From a checkpoint of a small image FSQ autoencoder.
Model: 32-pixel images, encoder arch mlp_mixer, encoder norm layernorm, encoder patch size [8, 8], decoder widths [64, 128, 128, 128].
Training: soap at rate 0.001, batches of 64.
Data: trained on photos with spoken descriptions (Open Images, Localized Narratives), 101725 training examples, 5.2 epochs.
Rows from block 2 of the decoder of a small image FSQ autoencoder, named by matrix and row number. Rows with one number belong to one channel. Each number is 128 + 32 x the weight over its row's rms, rounded and kept within 0 to 255. All counts start at 0. Numbers have three digits each.
After each channel's rows are labels from the 100 images, of 14976, where the channel reaches its highest value: "patch colour" is the nearest of a few named colours to the mean colour under the peak. Only what is clearly more common there than usual is listed. The data: photos with spoken descriptions (Open Images, Localized Narratives).
# convs0: first 3x3 conv (decoder.decb.0.0.convs.0.weight, 128x128x3x3, each kernel summed), inputs 0-127
# convs1: second 3x3 conv (decoder.decb.0.0.convs.1.weight, 128x128x3x3, transposed, each kernel summed), outputs 0-127

convs0.93:095146065088150100115118157098140159139150144038160150160127135091111112180149174154098175083147110087148131176184134187133164150167126139146133162101167156145092175131105136089100076056102040200112149116113104115118127156056146146126136161103112163179097175154123118161097130104182122119115141134141140095132163158149156116141134157136090121095150110156128197157127167168099160096158
convs1.93:163080183186036196171124086175098161161135094191145100130121124140136123120083134113129095152102125144116164108091087123121182105089148102093117104114144119142147061164130147120106157140126141060151103145148111125124142109147102124099079119149127138072131047155105096115147161162178131183117100161125127180072082113113116049178093149141128141124141114141095051159126116119116107158170
patch colour: black

convs0.123:159090150181137186135178166157131131052166083157133126077115118180131136094124110119099092129114126121111123118147132108157146089139166126168071130156109117117133112162114136123129109059096123199122161128124160139073105139120100112146159165197151097182184132086175104167129136248087115109155129142110084151168106108109103147118133162063132148104078131140133112097158154138166205103131
convs1.123:072133072127147089140121095172109143116113132074167102174121131173141156184125087144115138147153083145024069169080097106096166131153110101127144126169103145082089110164141124128120160144123093112096117114145160136121109133166090078130111122091149143141183185175104133137141107110060151130127121092091127158083091155173142162080107038145177149146118080075139189097135102110100112134098
patch colour: white

convs0.79:175089109141086114112192120114120125131086102105104184118142103192150141096155080135082155143155078106112089148116141137151124132125198097064099078134105200139166079147132195121121133163087128084112122093129144128147162156145113100092144167175102096107125085178142083111126084171142157125179158080146121171129072077149099128116122126081165104099184156169110147111112165094169186145168
convs1.79:148108131159135148078069135139149099079127144097161148128121136144113155119199122133081084081130170118100113148162152121035148161178129188109174121129181111107118092169181131163140116113196148142108113156115086126124140109119104163118146211118185167180116078101105177093169111111105167096151090143150153118098107120092138162105107080145156221118155137074151100164136108121106125086115
patch colour: white

convs0.29:080070103138125153087151089115089143137083136110148121083092129114183154158131127119069131150107135159131131122151158157155110126099179131122172102119069116109106202103095146162107112118147132144169124087111098110091102115226105029143092150118107122133122202117167119104105108094121137137120111138152085097112132117090118162139128138132108115127197241106084175096173175088107105119132
convs1.29:107143185126181085184118150092138105095123165104119113154119184098142131081138112146145133115178141135161106105140138119157158176148161149113103146117220146135145100108111127193095196106157111120110119182144099140118116156090107194125151131197123122173119138125147089119150168173165182147147122144172090227135094115175120154157103135114144183155062117151159094059108141121178156148116
patch colour: black; white

convs0.20:126082092137130106144069106175142156126150141113099141170080071126078130147162192047080172141144118100134151079136122132141124169103168144130110148125147130149128136080130090130160081134172091117102072096128097106175092165115128162086135059096102109170173110158094123103134134171131127123174116117076138171151126072205233141102126143120092127141174116117112105157140160139138060138114
convs1.20:067180132140144164119227110128135093158167120135132097205120126202133132153128111138148177091072122136114090124154118114142066100162062126112125171177128120082142104175115155159145183114105133132132114127109166137110085181169137097130133121109167184154098119138119115157099146111091106138112156142117118088068186187033099174129120137136159153130139124171139154123099149126201128153156
patch colour: black

convs0.22:122079142092118116099027134086160179123201079096101102125111117151130076126129139085108095146133127145081117178119092129127195127105114155152138140149196136130116182083165106084150139114080077118157155079091153087122131123178091142126077154105113094082104151073158133081120131151142143072111143151164102110143129168117155141113095123074192148103138151122123209143130067151170127136115
convs1.22:109151132163128080149182171161111120105086095072128152238143105160136150139163167146157135154122119112090163105114153138151095080151147153153146152151087096142101112105112123123139124125103156116159171143134155175101080112091181100176165077075150145120117160149147091117083134091107113185116164134042036164090112060126167133136129122176123149165187110134167122093084124132138147150142
patch colour: white; pink

convs0.21:129109119182144075155088100112150116143147160146195192132090109147095105113108110106101182160078110029131161084174110107081145145082103171155109095189121145090046139174068160102060171117079071074102155139098145146080088131108116168122127135130161120127160131099118134135160101157133167108135161111089174138134083128152122101123122130111175168086135109108154129096104160149139154133148
convs1.21:080126115135129113128141119157070176111153106095125099152120111196143154130148097125109058121146119167129130188116126144142105152152082133124128222104160145149107104128154084099176149164117223124119144143124130152154107146160128157070123135092150088166174126161129029091141129094038182164098145178115083109130140146105148125110139127097154081138125152105096179159144110139097053099124
patch colour: black

convs0.0:107100106150167132097114133161163087141097095132142132125127143083148110154115155109111090132124134068183136163132151151130131118099161161115178149075129145117059092094127179169117092127118129177096172185106179127111111092046147082117165053157193203134142157093101118107122135147070173130087140096116160165118130143123094153117137138103115082092116171129189131125166124116146077215085
convs1.0:203093088116112110148094102148052162132149177128115072140173144171130133133148124113127081134158143120088120162114124133140127095147159172133152164156167140096179108168153079120103187115115132107146108081104089117083090174136187105144089149125075054146114088142122085098116124092111150117182112130174097104162158148110111090151121226109135168162194163085119145094109107173106124088160
patch colour: black

convs0.32:099139112106180169166107127116119111161130142124128119132069108178177144147107118114152198157149150110168164160185154109171103135075207109101104173125147179164113134141086146155112107116098153110083145103173117108081075158136080102105144099153156101111034121139069111126152166137056105088117096138126166166179112107152160085114148106099155107116160133148083124147132192166174159134176
convs1.32:146066099108128067119132078142138132053068108163076130146138112105126105084128079086100127115103104184140145107106180147096080132095101169170133137108102083049072131152116123123157115109120136131137074132077127146139124126116144156088146116067118101159125121141143128122080133116075114132176144164183129101050181135207133149155108160119189141093153126131183120126131083111138070099179
patch colour: black

convs0.56:122146078135096091154119146118140158137167115080127124142115109177146123128143150040162162102149146085152156087117071095092132163113119133152141116172167119072115119097135185071171194170191173134126123113161142139159121145110095126136161080103062111165126081094032115143103122167099117130101143143105189145091151065160073121106116149055153102133119162129109146104106152104116120146068
convs1.56:118118083104170138067139127177109086163153174138126139116135124106170125155064114161124158188103119108207084084153116065164150116165160122189145192091120141172105168158154135173106128132164048158164162089089120114124160175107120126110127143125154155098093087133118142156136144160133158094078139185126108105111087073130116120148086141151086151022102129158120107100167143142107112126132
patch colour: black

convs0.125:117149176110126084119130103127184088143095107078101041124156137101089161110143103071110149128118169144129101135089114139091124150128104133110133140164139092142120056111151150121150108189150101125116182172116158166091081131087098153130087134148109170123119113158107144156095136079131076095092185157138150160124063159182092097073135152066178122130102092137144125192175083182175143161179
convs1.125:106099073137114123107135143151162112112131182158166166167151135153143090145113110165156125122135122055113158141143151091118104114136166140157158151166101136078107122134050136172127142083085187134170118080116093134153145141094133157142104076104128139172157163121133099117164146138101178204106040154131147084135200121093096145110039101133038160138119145174172143070112111118134121137135
patch colour: black

convs0.51:098174119116093108191161129134155122133080133159122137129169116154127154122090179122092144117147215094104109110119078139112087169132104082105081182152062065150129120144160132132134138134149070101163088173107190096134126142143100120102123119098211111131135141118134093085182140097082135169079103164061163121091120103124122137134110105117147114091100166135126128140129176130180069052187
convs1.51:128139171125189127110067142129152072131117114127129180099109137115132101109172047130168117141090106082105153121161165170134147111161138155169180113179106191129140094111104107141169141125151101154158142097199100176158101140129115148116153092133086147126085134102133181101090097102118144149081169160134130185163122152154119102082146171133105049132129121130100217125119097075121135164039
patch colour: white

convs0.84:099081207159111098143136146101084086079126165135154213118130124111174136177121129159103123085068132142078077165108107126169118142100129147130146180084112081107086109122098111131121090116152137126186158138126158117142157085095133113101096070102146102077138111126203165133102106118177132111069094097076092138094121118166131135097093139124131120167095183096128075146099152145173199085099
convs1.84:162120139074097157122142106127154063080072130135148093064090113146122080082174111175100161148155152106123142089132085084103123154198100122080105120114082196101155188143150118147173089136100086129118130068130096115093144140155126144072101129100069131141092146132142166182150089115111163157129108130104155089124146129122080101120168091132180153129174093074103159102102098099082163193118
patch colour: white

convs0.37:124185150169064154188166125130101102124103158141125065138128149135111188151140093147150156144143129119081104154150120128046090096133109150175109160180174104123154071077157159151106160130099101070143063144096115115155145168100134105152106115145166127116072120092121128087165114122161162081112176143090139068145070099142112135130169112071159125129125051076158127125158113129134050127150
convs1.37:118092052113152088104127142090174108162169132122087126162122139141136074167108151109128155150077122132099149120103136169128094174122056128142156133182120162068137172113126094133138102159121146146097132088158182109159128119099140171123131053106128181186155138145085096156160146091108170177127066177146121124084157194112152155132108173160184065090141143166140134116095058091171114109116
patch colour: pink

convs0.127:144103143142139096169150116162116114039071118193127192170154144106113096124116109171165147118138185151083134086114125149134085105126148141066162164124130162155118099123116139142206182150177203102184173089124106139172207159109129126121159084083179164091121166142167178124112156097161145149107112091127137178107131144114130108155211143139152145153099145105127123133134127072126141140115
convs1.127:171100112072103118099132132121101118164178088200163130070149085125178096141136095119121140143184128093152144161158137133143156156127192181170063139116153103112098115107137161143121137112090070062106186104156074165126032158131136119068137174138084089151111143126152090195136124055148107084145103108121149136153128109195153122131119129148117138124151133119121167115087113094150111161074
patch colour: white; pink

convs0.4:140170055164113168094054131153096153161160185105099066137118146094109116095165097118151156123143121148087122180137102082107128080109170127158163101143128198141131120109081158126099163123131118110193164116113127110191121163095112157100139133080139163091108109110156117173101115134160112096101101140112146149126104124114145114149114150182154169076133080051170160070087122122221136158171
convs1.4:103130147066145109124192153072127159096122096169117092143156104156153152161115114085124144122090098141138152164090183179164132124167107100130139109095217039098103128109155132171125131123093170131117081128140113068105172160110145078125136111095084119094087107144157094121131157057164143128180101153138076147123186083055148142130123192124107156141166142105083151183110121149152162124112
patch colour: black

convs0.111:147106074122167076141164076128145139117146102104124141189138095077188169169114133134114117135130141050195079105075177114144140180106120093120128129166125150114091111162091131143132131102134094111168106121123109171195162117077153169156114136115080171144177142115199093140108094098176139100130116190145087125117105156110086103104143144193155096113157151101127114085165101103053108176150
convs1.111:152133084086138135100094126081121108147123092086155102056157139125141149112130104172119064143096079161111124157164069114099113122114125068183125177117142140193152118149103172140067148136087116100124151078111100108076156145090078091118122137155103178179132145149166151201118188131083183078097089135185147130165152092160135072099084139102088168133093125122151123179126143149131143087121
patch colour: black

convs0.103:117161099204123111105115163088120185110096154123085107116128130131094095089155142117094142110080138090158137166076165151109120127116162156138152120149136140101159058110149136101070103145140117112094090131103109176151149153046148082084109120123166101020109154097132142156161096118162103160104141173088064160107129116161109114131112103113205073073157166154181144116129153168151178134138
convs1.103:087176169115196166115121117101150139099137164121138116091144143150142129133163069090157149128112164138118127156173107079088073106105165159061136156134116177178085093137159142158175118187099125122144126070185154086094127133158208136137134143147139139176164122071120115162129139098117172125101135121179110110158095167113091140154134154146077094168098149160116185154107123111164183207183
patch colour: pink; white

convs0.69:149171041164155089124146111081153163085110120095119141116139116162178107115191117096137174159105220110185142124102054086080183084110149130113079147150158136090149086103117179117153107152190121111122074108161136127067136108102121074105164171096121148113073169139139123140180092082148097118113138123124102139097138142155146174140107150131168177139125140125147119097098138124125151174189
convs1.69:178099115138161140167166157192122141136139128104129140116106117124125086181093145125092131206135098109162150157184142129104147095086180157158105116165171127167145123157096126138086143053150155121151072181087108182152091099175121120101128130159136159101169069167138100093157154103104162095143155055188203109131097125119096125161149110187051110129108132157107157153109101121107097116084
patch colour: black

convs0.57:158087147193097110145127141091166118164105130178068153131114172235098124143114124133046197112175152085069126124120086107088078125101154097113081167114124096162164114162166108086105133143114138079183093079098120126142127133213112141126082134079118112131105150108102132062108145136114117086155141139128146147104185095146153136138093155113132149176121167110110172167156114137154114128151
convs1.57:131102128122114094128140142116105083107137154122107154084175078096134148155124126096144129121093124156159075086119196141145083132172081156147182068136163122103102163078169161146160085143148066086149163179151108129157099103113104131093131145135191155144093127149120135153157089182122193149066072177145077127148064130122093157103155076183107050131090124152120126101154153113113092121074
patch colour: pink

convs0.8:106118092185114184176123100096088190143126080137112128148184141077104129141120120133132089140148106097138148143108161081099184135169107115124111161151142181137150122133128159163133061084130130106109182073117107123163183109078064102184096148103127133126182180119125160188142167161081155121149130129104102188116151132083072104130127134121165180127099170154174137111101078140175067170096
convs1.8:145101119118131089103125075156142130097181169105100089119107100139116106121095123107067182168089110108133096171205114149099120098126085156074167104119132107094142116171110116111161140111093139112151092229162154163119113134160114129125145121146152149130126093154064186154157101104149157065110059095109158101151106098152183120087133119156116149155109114104091079122117167215071178157106
patch colour: black

convs0.113:117207110105081103104083181127115107079237148145095140117102163085116124136079104119140106122160105073106109162113074134075078152137138161109115127202185113136129120154137101129098077120145121144122134098117120086124188120093130133154097188144111083104110128077063090126122070171169103148119123111129087118119065128099104094157101117153189085141110179105129194124139127155139120143135
convs1.113:086151121168129106127104231119119150091104101095121128110150149121146096190118072155131150094096183126058110106102150120113149092101112183126161149092139082094151160129174113079139162120113075155106139141168171150056164118149066173130134097136171142093129106106135102111136100115113146147124167133116099158153067114201080174128175106107118134132075205135129119126145117065165130157175
patch colour: black

convs0.33:086153098085122155192168129150119147113129140168129161208165162152166100139139188083125069099129094188157116107095102154135153142155129133099152187101135129080128158148105162091171118128183170152181098114109140145147142123196162116120138151152137122123186142114195143107102191085149193131074087138115081165109135117107133087134112087137123094162164188178171136143141158078082116140116
convs1.33:118071108100153069128121095061151125146152140147132128135129134129149124123132077105122137089143155112106092111182105142126112143123177152147124110140116120159116088135135157098063145111074070099086213109158184097124131123109111039140168066067109158162076142176058099147134133104118088107170102124121065120112183098152146118141160216111107126167142135132133139093124122112206098107149
patch colour: black

convs0.86:162125086065145141108172107125154107094118165124145157095164125129135149174125129110164110088149141097123137151098168110169139162116074118122125134077108156110125168101109119134153163116146110143171149136131125117107146107096100115118078118150101150102154114106106132071128106121084160118107098136099094219082122141076065159147175121103152125115107236141157119034105088059067184199127
convs1.86:126108129131121086074132202114096048142159105107112109114145095117128114148083112117124120117165095092114096121060114116130166094132132131068103122166156084185127188205090142086114105099074157122145120142120116142123113129156055162134089109069125139142128149144103112146148131185111211153131104129148134199064105156182112140131118113145045087149074157093103104103126148115118074122111
patch colour: black

convs0.100:137112142133163115135116164087185127107149135105121108152120071096149143064145155081087166186111113059162130173096166097080104111161194079159128099138164125045182091151116145100161138121127170131136110135087097167103102115127081185132180128109112112122157145093102128153070087171086144112121131105081132114167198140143135117111112129138151174118142123116067118105121081115049195127158
convs1.100:090131066131063141131147143130067116171150166098126109120156158106108141141095114129128152219071140114126156160150073134139089134081105159107135093090103179164105171191203125143146109150203210137097154099122135137137127140105151116120138148107154111135112207143112126157118111056089099137109087070147189123120098120126111129108069128162181099093129150146149156100135144182151096153115
patch colour: black

convs0.35:112130109129072033175128135124123096103137123096138187109131095140140130109104110087111164085145168084089056155125123101141122125092166132110112132161136090141191128105133174110104135126165151091172076114111143182154174132045136147081093117081171136116099135161145111156146154137069089185093108176145106174104098081154174073120171139083127122089132195153147096133153159126112135080098
convs1.35:170111156132153135089118149118122138129101095217156184173167172140185093142125055072185143168138196165116178114124135110104111141118174191172146115121161119097069140131121149083215119139151060144156149119154142127134137147151084154095186093116111172147149167117153156149129123111139184173121100148106113139137098169107102130139094150082126123126142166142172160107073143074123165151127
patch colour: white

convs0.3:158134091157134136134157138139150124116114136137123142115114095198132152100147142087123122194147181169086145097127171148141154150130119143101141100211148147080202110162150140161143130162192145136114113086118127150059169119117148097147138098117157119066137145073101126188055110224132113150135116157129084224106145125123126148069177185131155130108112170133158108094126172105109145098153
convs1.3:120153118122147095093158133102122149079128204138154136152210145137134092126141018117107112207112117062133117183162119086117121113134120115124100119120120129061104148109197128179143130097126117207092126111150123133165139138126093179125106147130136066139088128136099109085167144177125183113139091136170162072175093151142111094073086145098148059100146118135128121120087135117145089139106
patch colour: pink

convs0.10:155114078174182181136069164108125090131175113149079093161138129112156146119096119108215132114127157116128127107112143127099088134117130130143138107149161095156180090094106135147079152116163101120160134118128058173178137140112093061175185100113158150129092116067136097169106145089066135065125142145105156133123153123103144115190124212147137171093119101074112166128107095096106106160192
convs1.10:190114096115073146146131090142174106138095171126108105134086148104129074137114114140113128117152123165123188137102148146122164081144138111126110138151166137119071115162120121160145152108130076119140112084125112098088132114161184179047137129119120138118114181139166144112159050086132104092068148099154188149117182110130114073091146086205122222130139105133157133203129133130160131207131
patch colour: black

convs0.25:162094183117145061107141119076083138158127141123100164160106092113143156103118134149128161110115191090129227133151144095153184160107104138076150179143141138082123079171106128149210098076169132105109151138173055123094128146095130147174155132124061147120140098073122121122080077169162124126131114118152110140097099114084156148173102121139202143131137186090133091116147131125129171154157
convs1.25:129095063130097098142102214190141150136145121138146121065107131151126117143142148151079166161212143042105112102131140097118117158162124095158141061082194125129135142134111125090082156119155186172172137155093130133147176141113068159120164115105108102169123137183133133155138101150038120109134077142137168110139106129110111091122132051167150110139072144136150151123106113086132090108146
patch colour: white

convs0.58:137153074068133140108122123122165099112167115093003118113111117066098160090124100104138101091163160090144096144123168129079124137073086135124126126132125139123164177092118120143110167163145138171184155140119166189090143098166113168096176132109053115122131104081122118151123138155069129139063094118132107092108080119149078100175169135090126127090165162119113113102130135098107075193131
convs1.58:126093099087159134130126149120064086144080126095180092039057122128079121148085170150131106124089093167129105170100118112208160135134090153152086165107097144185091108156119128140023150080168109153143147152145115142102120151106094138148081102129112126146121122185140105100147147130136105155127117189127138171134157119131181092115079168146115180155104135054158111111143146179136116094124
patch colour: black

convs0.108:143175092073142122185150133196143143119151161139102136125103116144140102097109141101078171157182129140085152186159129161112186151148137145114105168159241114116078159146166196124086121129130088126135121123092102125128143113138101104111113120135087175111171110118170197132146094146102182111127147119071132205167167138150179100146130154061164198120139125128159155135127150095114094166137
convs1.108:118132115130178094115159152111156135164070112142090122117176146179138159179144136174167110121046097118141067145073108071143186109069128158170090149159095146106204130133135118158142110087144118143147103094107151158118075110152097126148143095113173070151138193125084118143135205177098120197127125115136043141162141109099093121132115144130125074127100108148105140091098086167158149125119
patch colour: black

convs0.36:160099102142121076141159158081132062135166123133131132167176137160108084104149099091189104089062149087132125068128096116086117095107131044138109190126142119058133092083134202146138130119126090120121126084117113149121134129135115094154108152178158135128128142123139044147099148136175143105099072177118109125070131109129127092124080139131175118156139186121151158130132138039133102134195
convs1.36:090140102108155157160124155065086102067102163114108152053154109094144144139126120133141137140149135194142127148129178139173144083117156155136076092135152143127081125170195162095092067077158150144162110078156173154134109054129168152072109134115159131098174056135144162103093160130096167162100137143151107161123154118158150183083165163120114095120137073092064100083161134119143112108132
patch colour: black

convs0.38:144177115131093087183095169111088104170142100102075153170037094150138134080075125168131121093123098105071194145165145151127212149095148158118191136142171132155148158121123158104126215113132110114143153107128119155150164151187155121096129092183137099119202157130137079092113132165090107150155108126136113117129079127158129138130126097107169166142099139126119195110111104116145161103186
convs1.38:096150126148096136118143183190161124153106127130204186196174108137203126144157124124186125071141184154076115116093085124132096174156091125166149123127163131133105093136068145102105129120118135096090096060160130123149119117158092105136125155134138136224118103139115064103116078063114146130056087132121082085165078182135100134116116096149170094132101118144147117164130107123127141142141
patch colour: pink

convs0.97:095084102123112143078133101126119127156212145122073085070161144101109080090076133154128115159142159165088201146115142093168131199124113200130123108165161176131130178134142132133138124103133103122121092075156130134145146124138125147155128125103061119115125175150145112086140148150112119134092152178118095111155114170074112148156157155101201159139195186092095188099068077145153114097146
convs1.97:089142166139095105164099144179223153162166129163106162207110164158136142104139139134096165087124116134109076120127073093126132059136131148076131100166088104107142139127100119129182046144106087146121122133157089098130160143153143124148083136146156129104116144158079152129131106116150176177127156095061061145055133183070186119153145094114171104140113145186120114108132136128135137169096
patch colour: white

convs0.81:153112146080158196153108134062108170082130170121150151166114130179081169128153100160173143104096096083142135081179099141120163157113133186173154147111178090119144160103114133138130112121145176145115144111090121101129059119110162133162179112109123145155126139145136110164159056064134221113114154119174147085125097066169117147164089178197116127116068134078133153144098124142133106152124
convs1.81:107132088113135151108162127165126098092158144117102097130143103086094083118160178162126084115149153143085089184125121197138135082150122042029160146138136155130159093154103118117142129112093162069153112133088099181083071112173111145110083114133107148095136159120119126139092106130214072089093155128132180146110173129111117080148177137098128174142146139169119111126174098095057137153125
patch colour: black

convs0.59:144126162077083159158120091118141126173200121090148097135165114158101093101119188146121148163150153118084142150160133122159202186116152137134134141189126141107139132082117174128138089094145109134155138058128121169156161109183156122183129186137141027156114092123157152081125062141155180125139077069117086105122110165101128115079135143142121140124168175165126181141091150175093124136142
convs1.59:151075099148127159101096130140085171105121184083143143163115177119177166210145131142147061126109136119129073167121114149171163095179067097080135158145111093140155144181117140086152170170091147108057127123153173148095133113158111158117094144101133113122141147122048145152146151156135167127092109191120146079134082145110136143167190121158141119104094127133070152108165076158155089097176
patch colour: pink

convs0.19:176168104069111101173052136133117098054159117115132114161173152104131116099073111101115128111132122097119164127173083119104159142080138113157127138127146061164110191130093124099078120105126078102140102157126116140113106135080146059118138139133118146182123135077113104125160135066100143122105126109134134117189101036159118127155092141139105097144089176144153156096144161111087017096129
convs1.19:137165143120131123174157131099192129219092098147126137138109091089177111106136178117209118144121159137150160165091158137163124126106102150161144153111097204148155097131146113170142092120139142145127127089113167166146085124129160133136120102154136166130141118123112097149073176139096108223126217108133061174127139175177171122109151134084121126060132158163087092111095148133094156175153
patch colour: black

convs0.98:185111172139125097116096167081142167161142190094152147206100131158119153131187144126082172177133173132126143161150137166162110138187154118104128120150127137118111119142103087123129130123192142150114149146127118172154100137076139145139196111166167160114127097192184121165151141136188132106172161105072163177109127154153183061130169138147176175092129113101164162128184108144071166123096
convs1.98:099115108071101146116123058157126123134111131153142130070150112101109148163073113110162100107145079101108145109129113151075161105079156136159143112124150147090122147144170137110159156147110182095103141067106103065066144171153143093086095080105134038145082126081131148137157138162107096186082110127188072113144113139096087174089116153096088111150133154180146149079054143101171151126112
patch colour: white

convs0.31:122140083072173149112119122128136138097152170144107116100096150131106164147109151102163088090121094135097088126126133118151124091159131112151166109158152116177166148078135151208112139124142133147104071122144111135134145072056199069124208083159096160136135137148145138127109108024132191131121068143157095142125196125086159106178123134156113137043131121105091125121119128065166121116146
convs1.31:133112108167158174199126147078117152140142128188103066178207130114158104186129169164163194108094113152185135152126114115152163120136157128153119118119097148097127131042154143147121133106100184109129092103080147150119122107098154062178109124128179111101137123114103100121084156177152181131163170128171117140183133113135154089148126141148150145154068139165178084116111165203100121103151
patch colour: black

convs0.9:124089094164169170162099109133156125145126121117145142151130119093153172075135077082124154106173154089091151097134055168174143106099151167101128100103080133140104092137112171121065161126131071152141113141134102088133100109093116106087138106107140099098121180151199121157073175127062093144102150148141134214101109128100192149105105121034166143153146080167158149158106106157161152137149
convs1.9:184145055122099074203165169134138098206121121142101082198154163140114116110119147144144120118077111148149134137118146122146102147096146151103143117078115131097145110119108114157161231096141123093142138111087149131103124136116060148160119113126150130147136181147088098078160098072128100154131041139106110130101115130148153169095094149142138203100185194164136137058128121147137110103137
patch colour: black

convs0.117:119149083079126093144119108098160100094110126128110065158116122061171152069128083112102111002185114155106144109104101160115094140100110149107226133142137112088164124104107156159118123113162146119156105091108131179099153104104159087132146136142120093154128181118150155173143158047100158132133080113128084128080145113163093094134153142136088135099114185091157160094162113095125085152125
convs1.117:075143125154122173134188135074143083131134178168131070128036123078157078120161213127171205156111090128147125162123168111185192143117219145158132140100126111115171114092122167161133113107110151107155104092125146144096124064130161143166181148172107160128085141126066132116119157130121121132094151178157118110167104121147163149132158171154119158149144113137151109171105101162151127152134
patch colour: black

convs0.114:105145133092146112145158133099118128140127118147171109174130139097151126142169123103178135141079081180171093117179096148133052141103150086127131140095133071112089124107089148125120134138146108137121093191158153123101067115123114144129080073115117148136080152131089136127093138101154148113113093044119125150114132077189105117121029115153125104085125085106129070141176100199188102165209
convs1.114:140109122106088195095119068080187100163147173194082135133131134137107138140139157126100126082140146111118114148120143160113106167158161136132127162102069189073146103104112120133147195150146185099119176112054089155150108135140191066112124098114155170183100111119117140094122095071109126166152170186149165140106144116136109112141133130104160201144160058152106149178142090073118123141145
patch colour: black

convs0.115:081159093123114139155130148178165112162199105136122146161094120104121136126073092114200097080121097147104203080155181130133186145107162130146179147136185147134140127083104098170195082076111119126130113141182144105140105117092097099126111086100123111208104133143145161092141121064188100157133108100083126126163146126138142137202124114092130158131174092144160140137132095107156085064116
convs1.115:139125133152109143069109143118172123130133176082108136164144137082108157120131139074185179063060126129079086116147058141135128110148095170082120156106079140068132088115097100173124162117143122114119181159170091129159125140154158151106168145124086099111127148093116168064129175129069115151127197157125168113128113152112152168172132137171215078130094126122133120146144090091152175165185
patch colour: white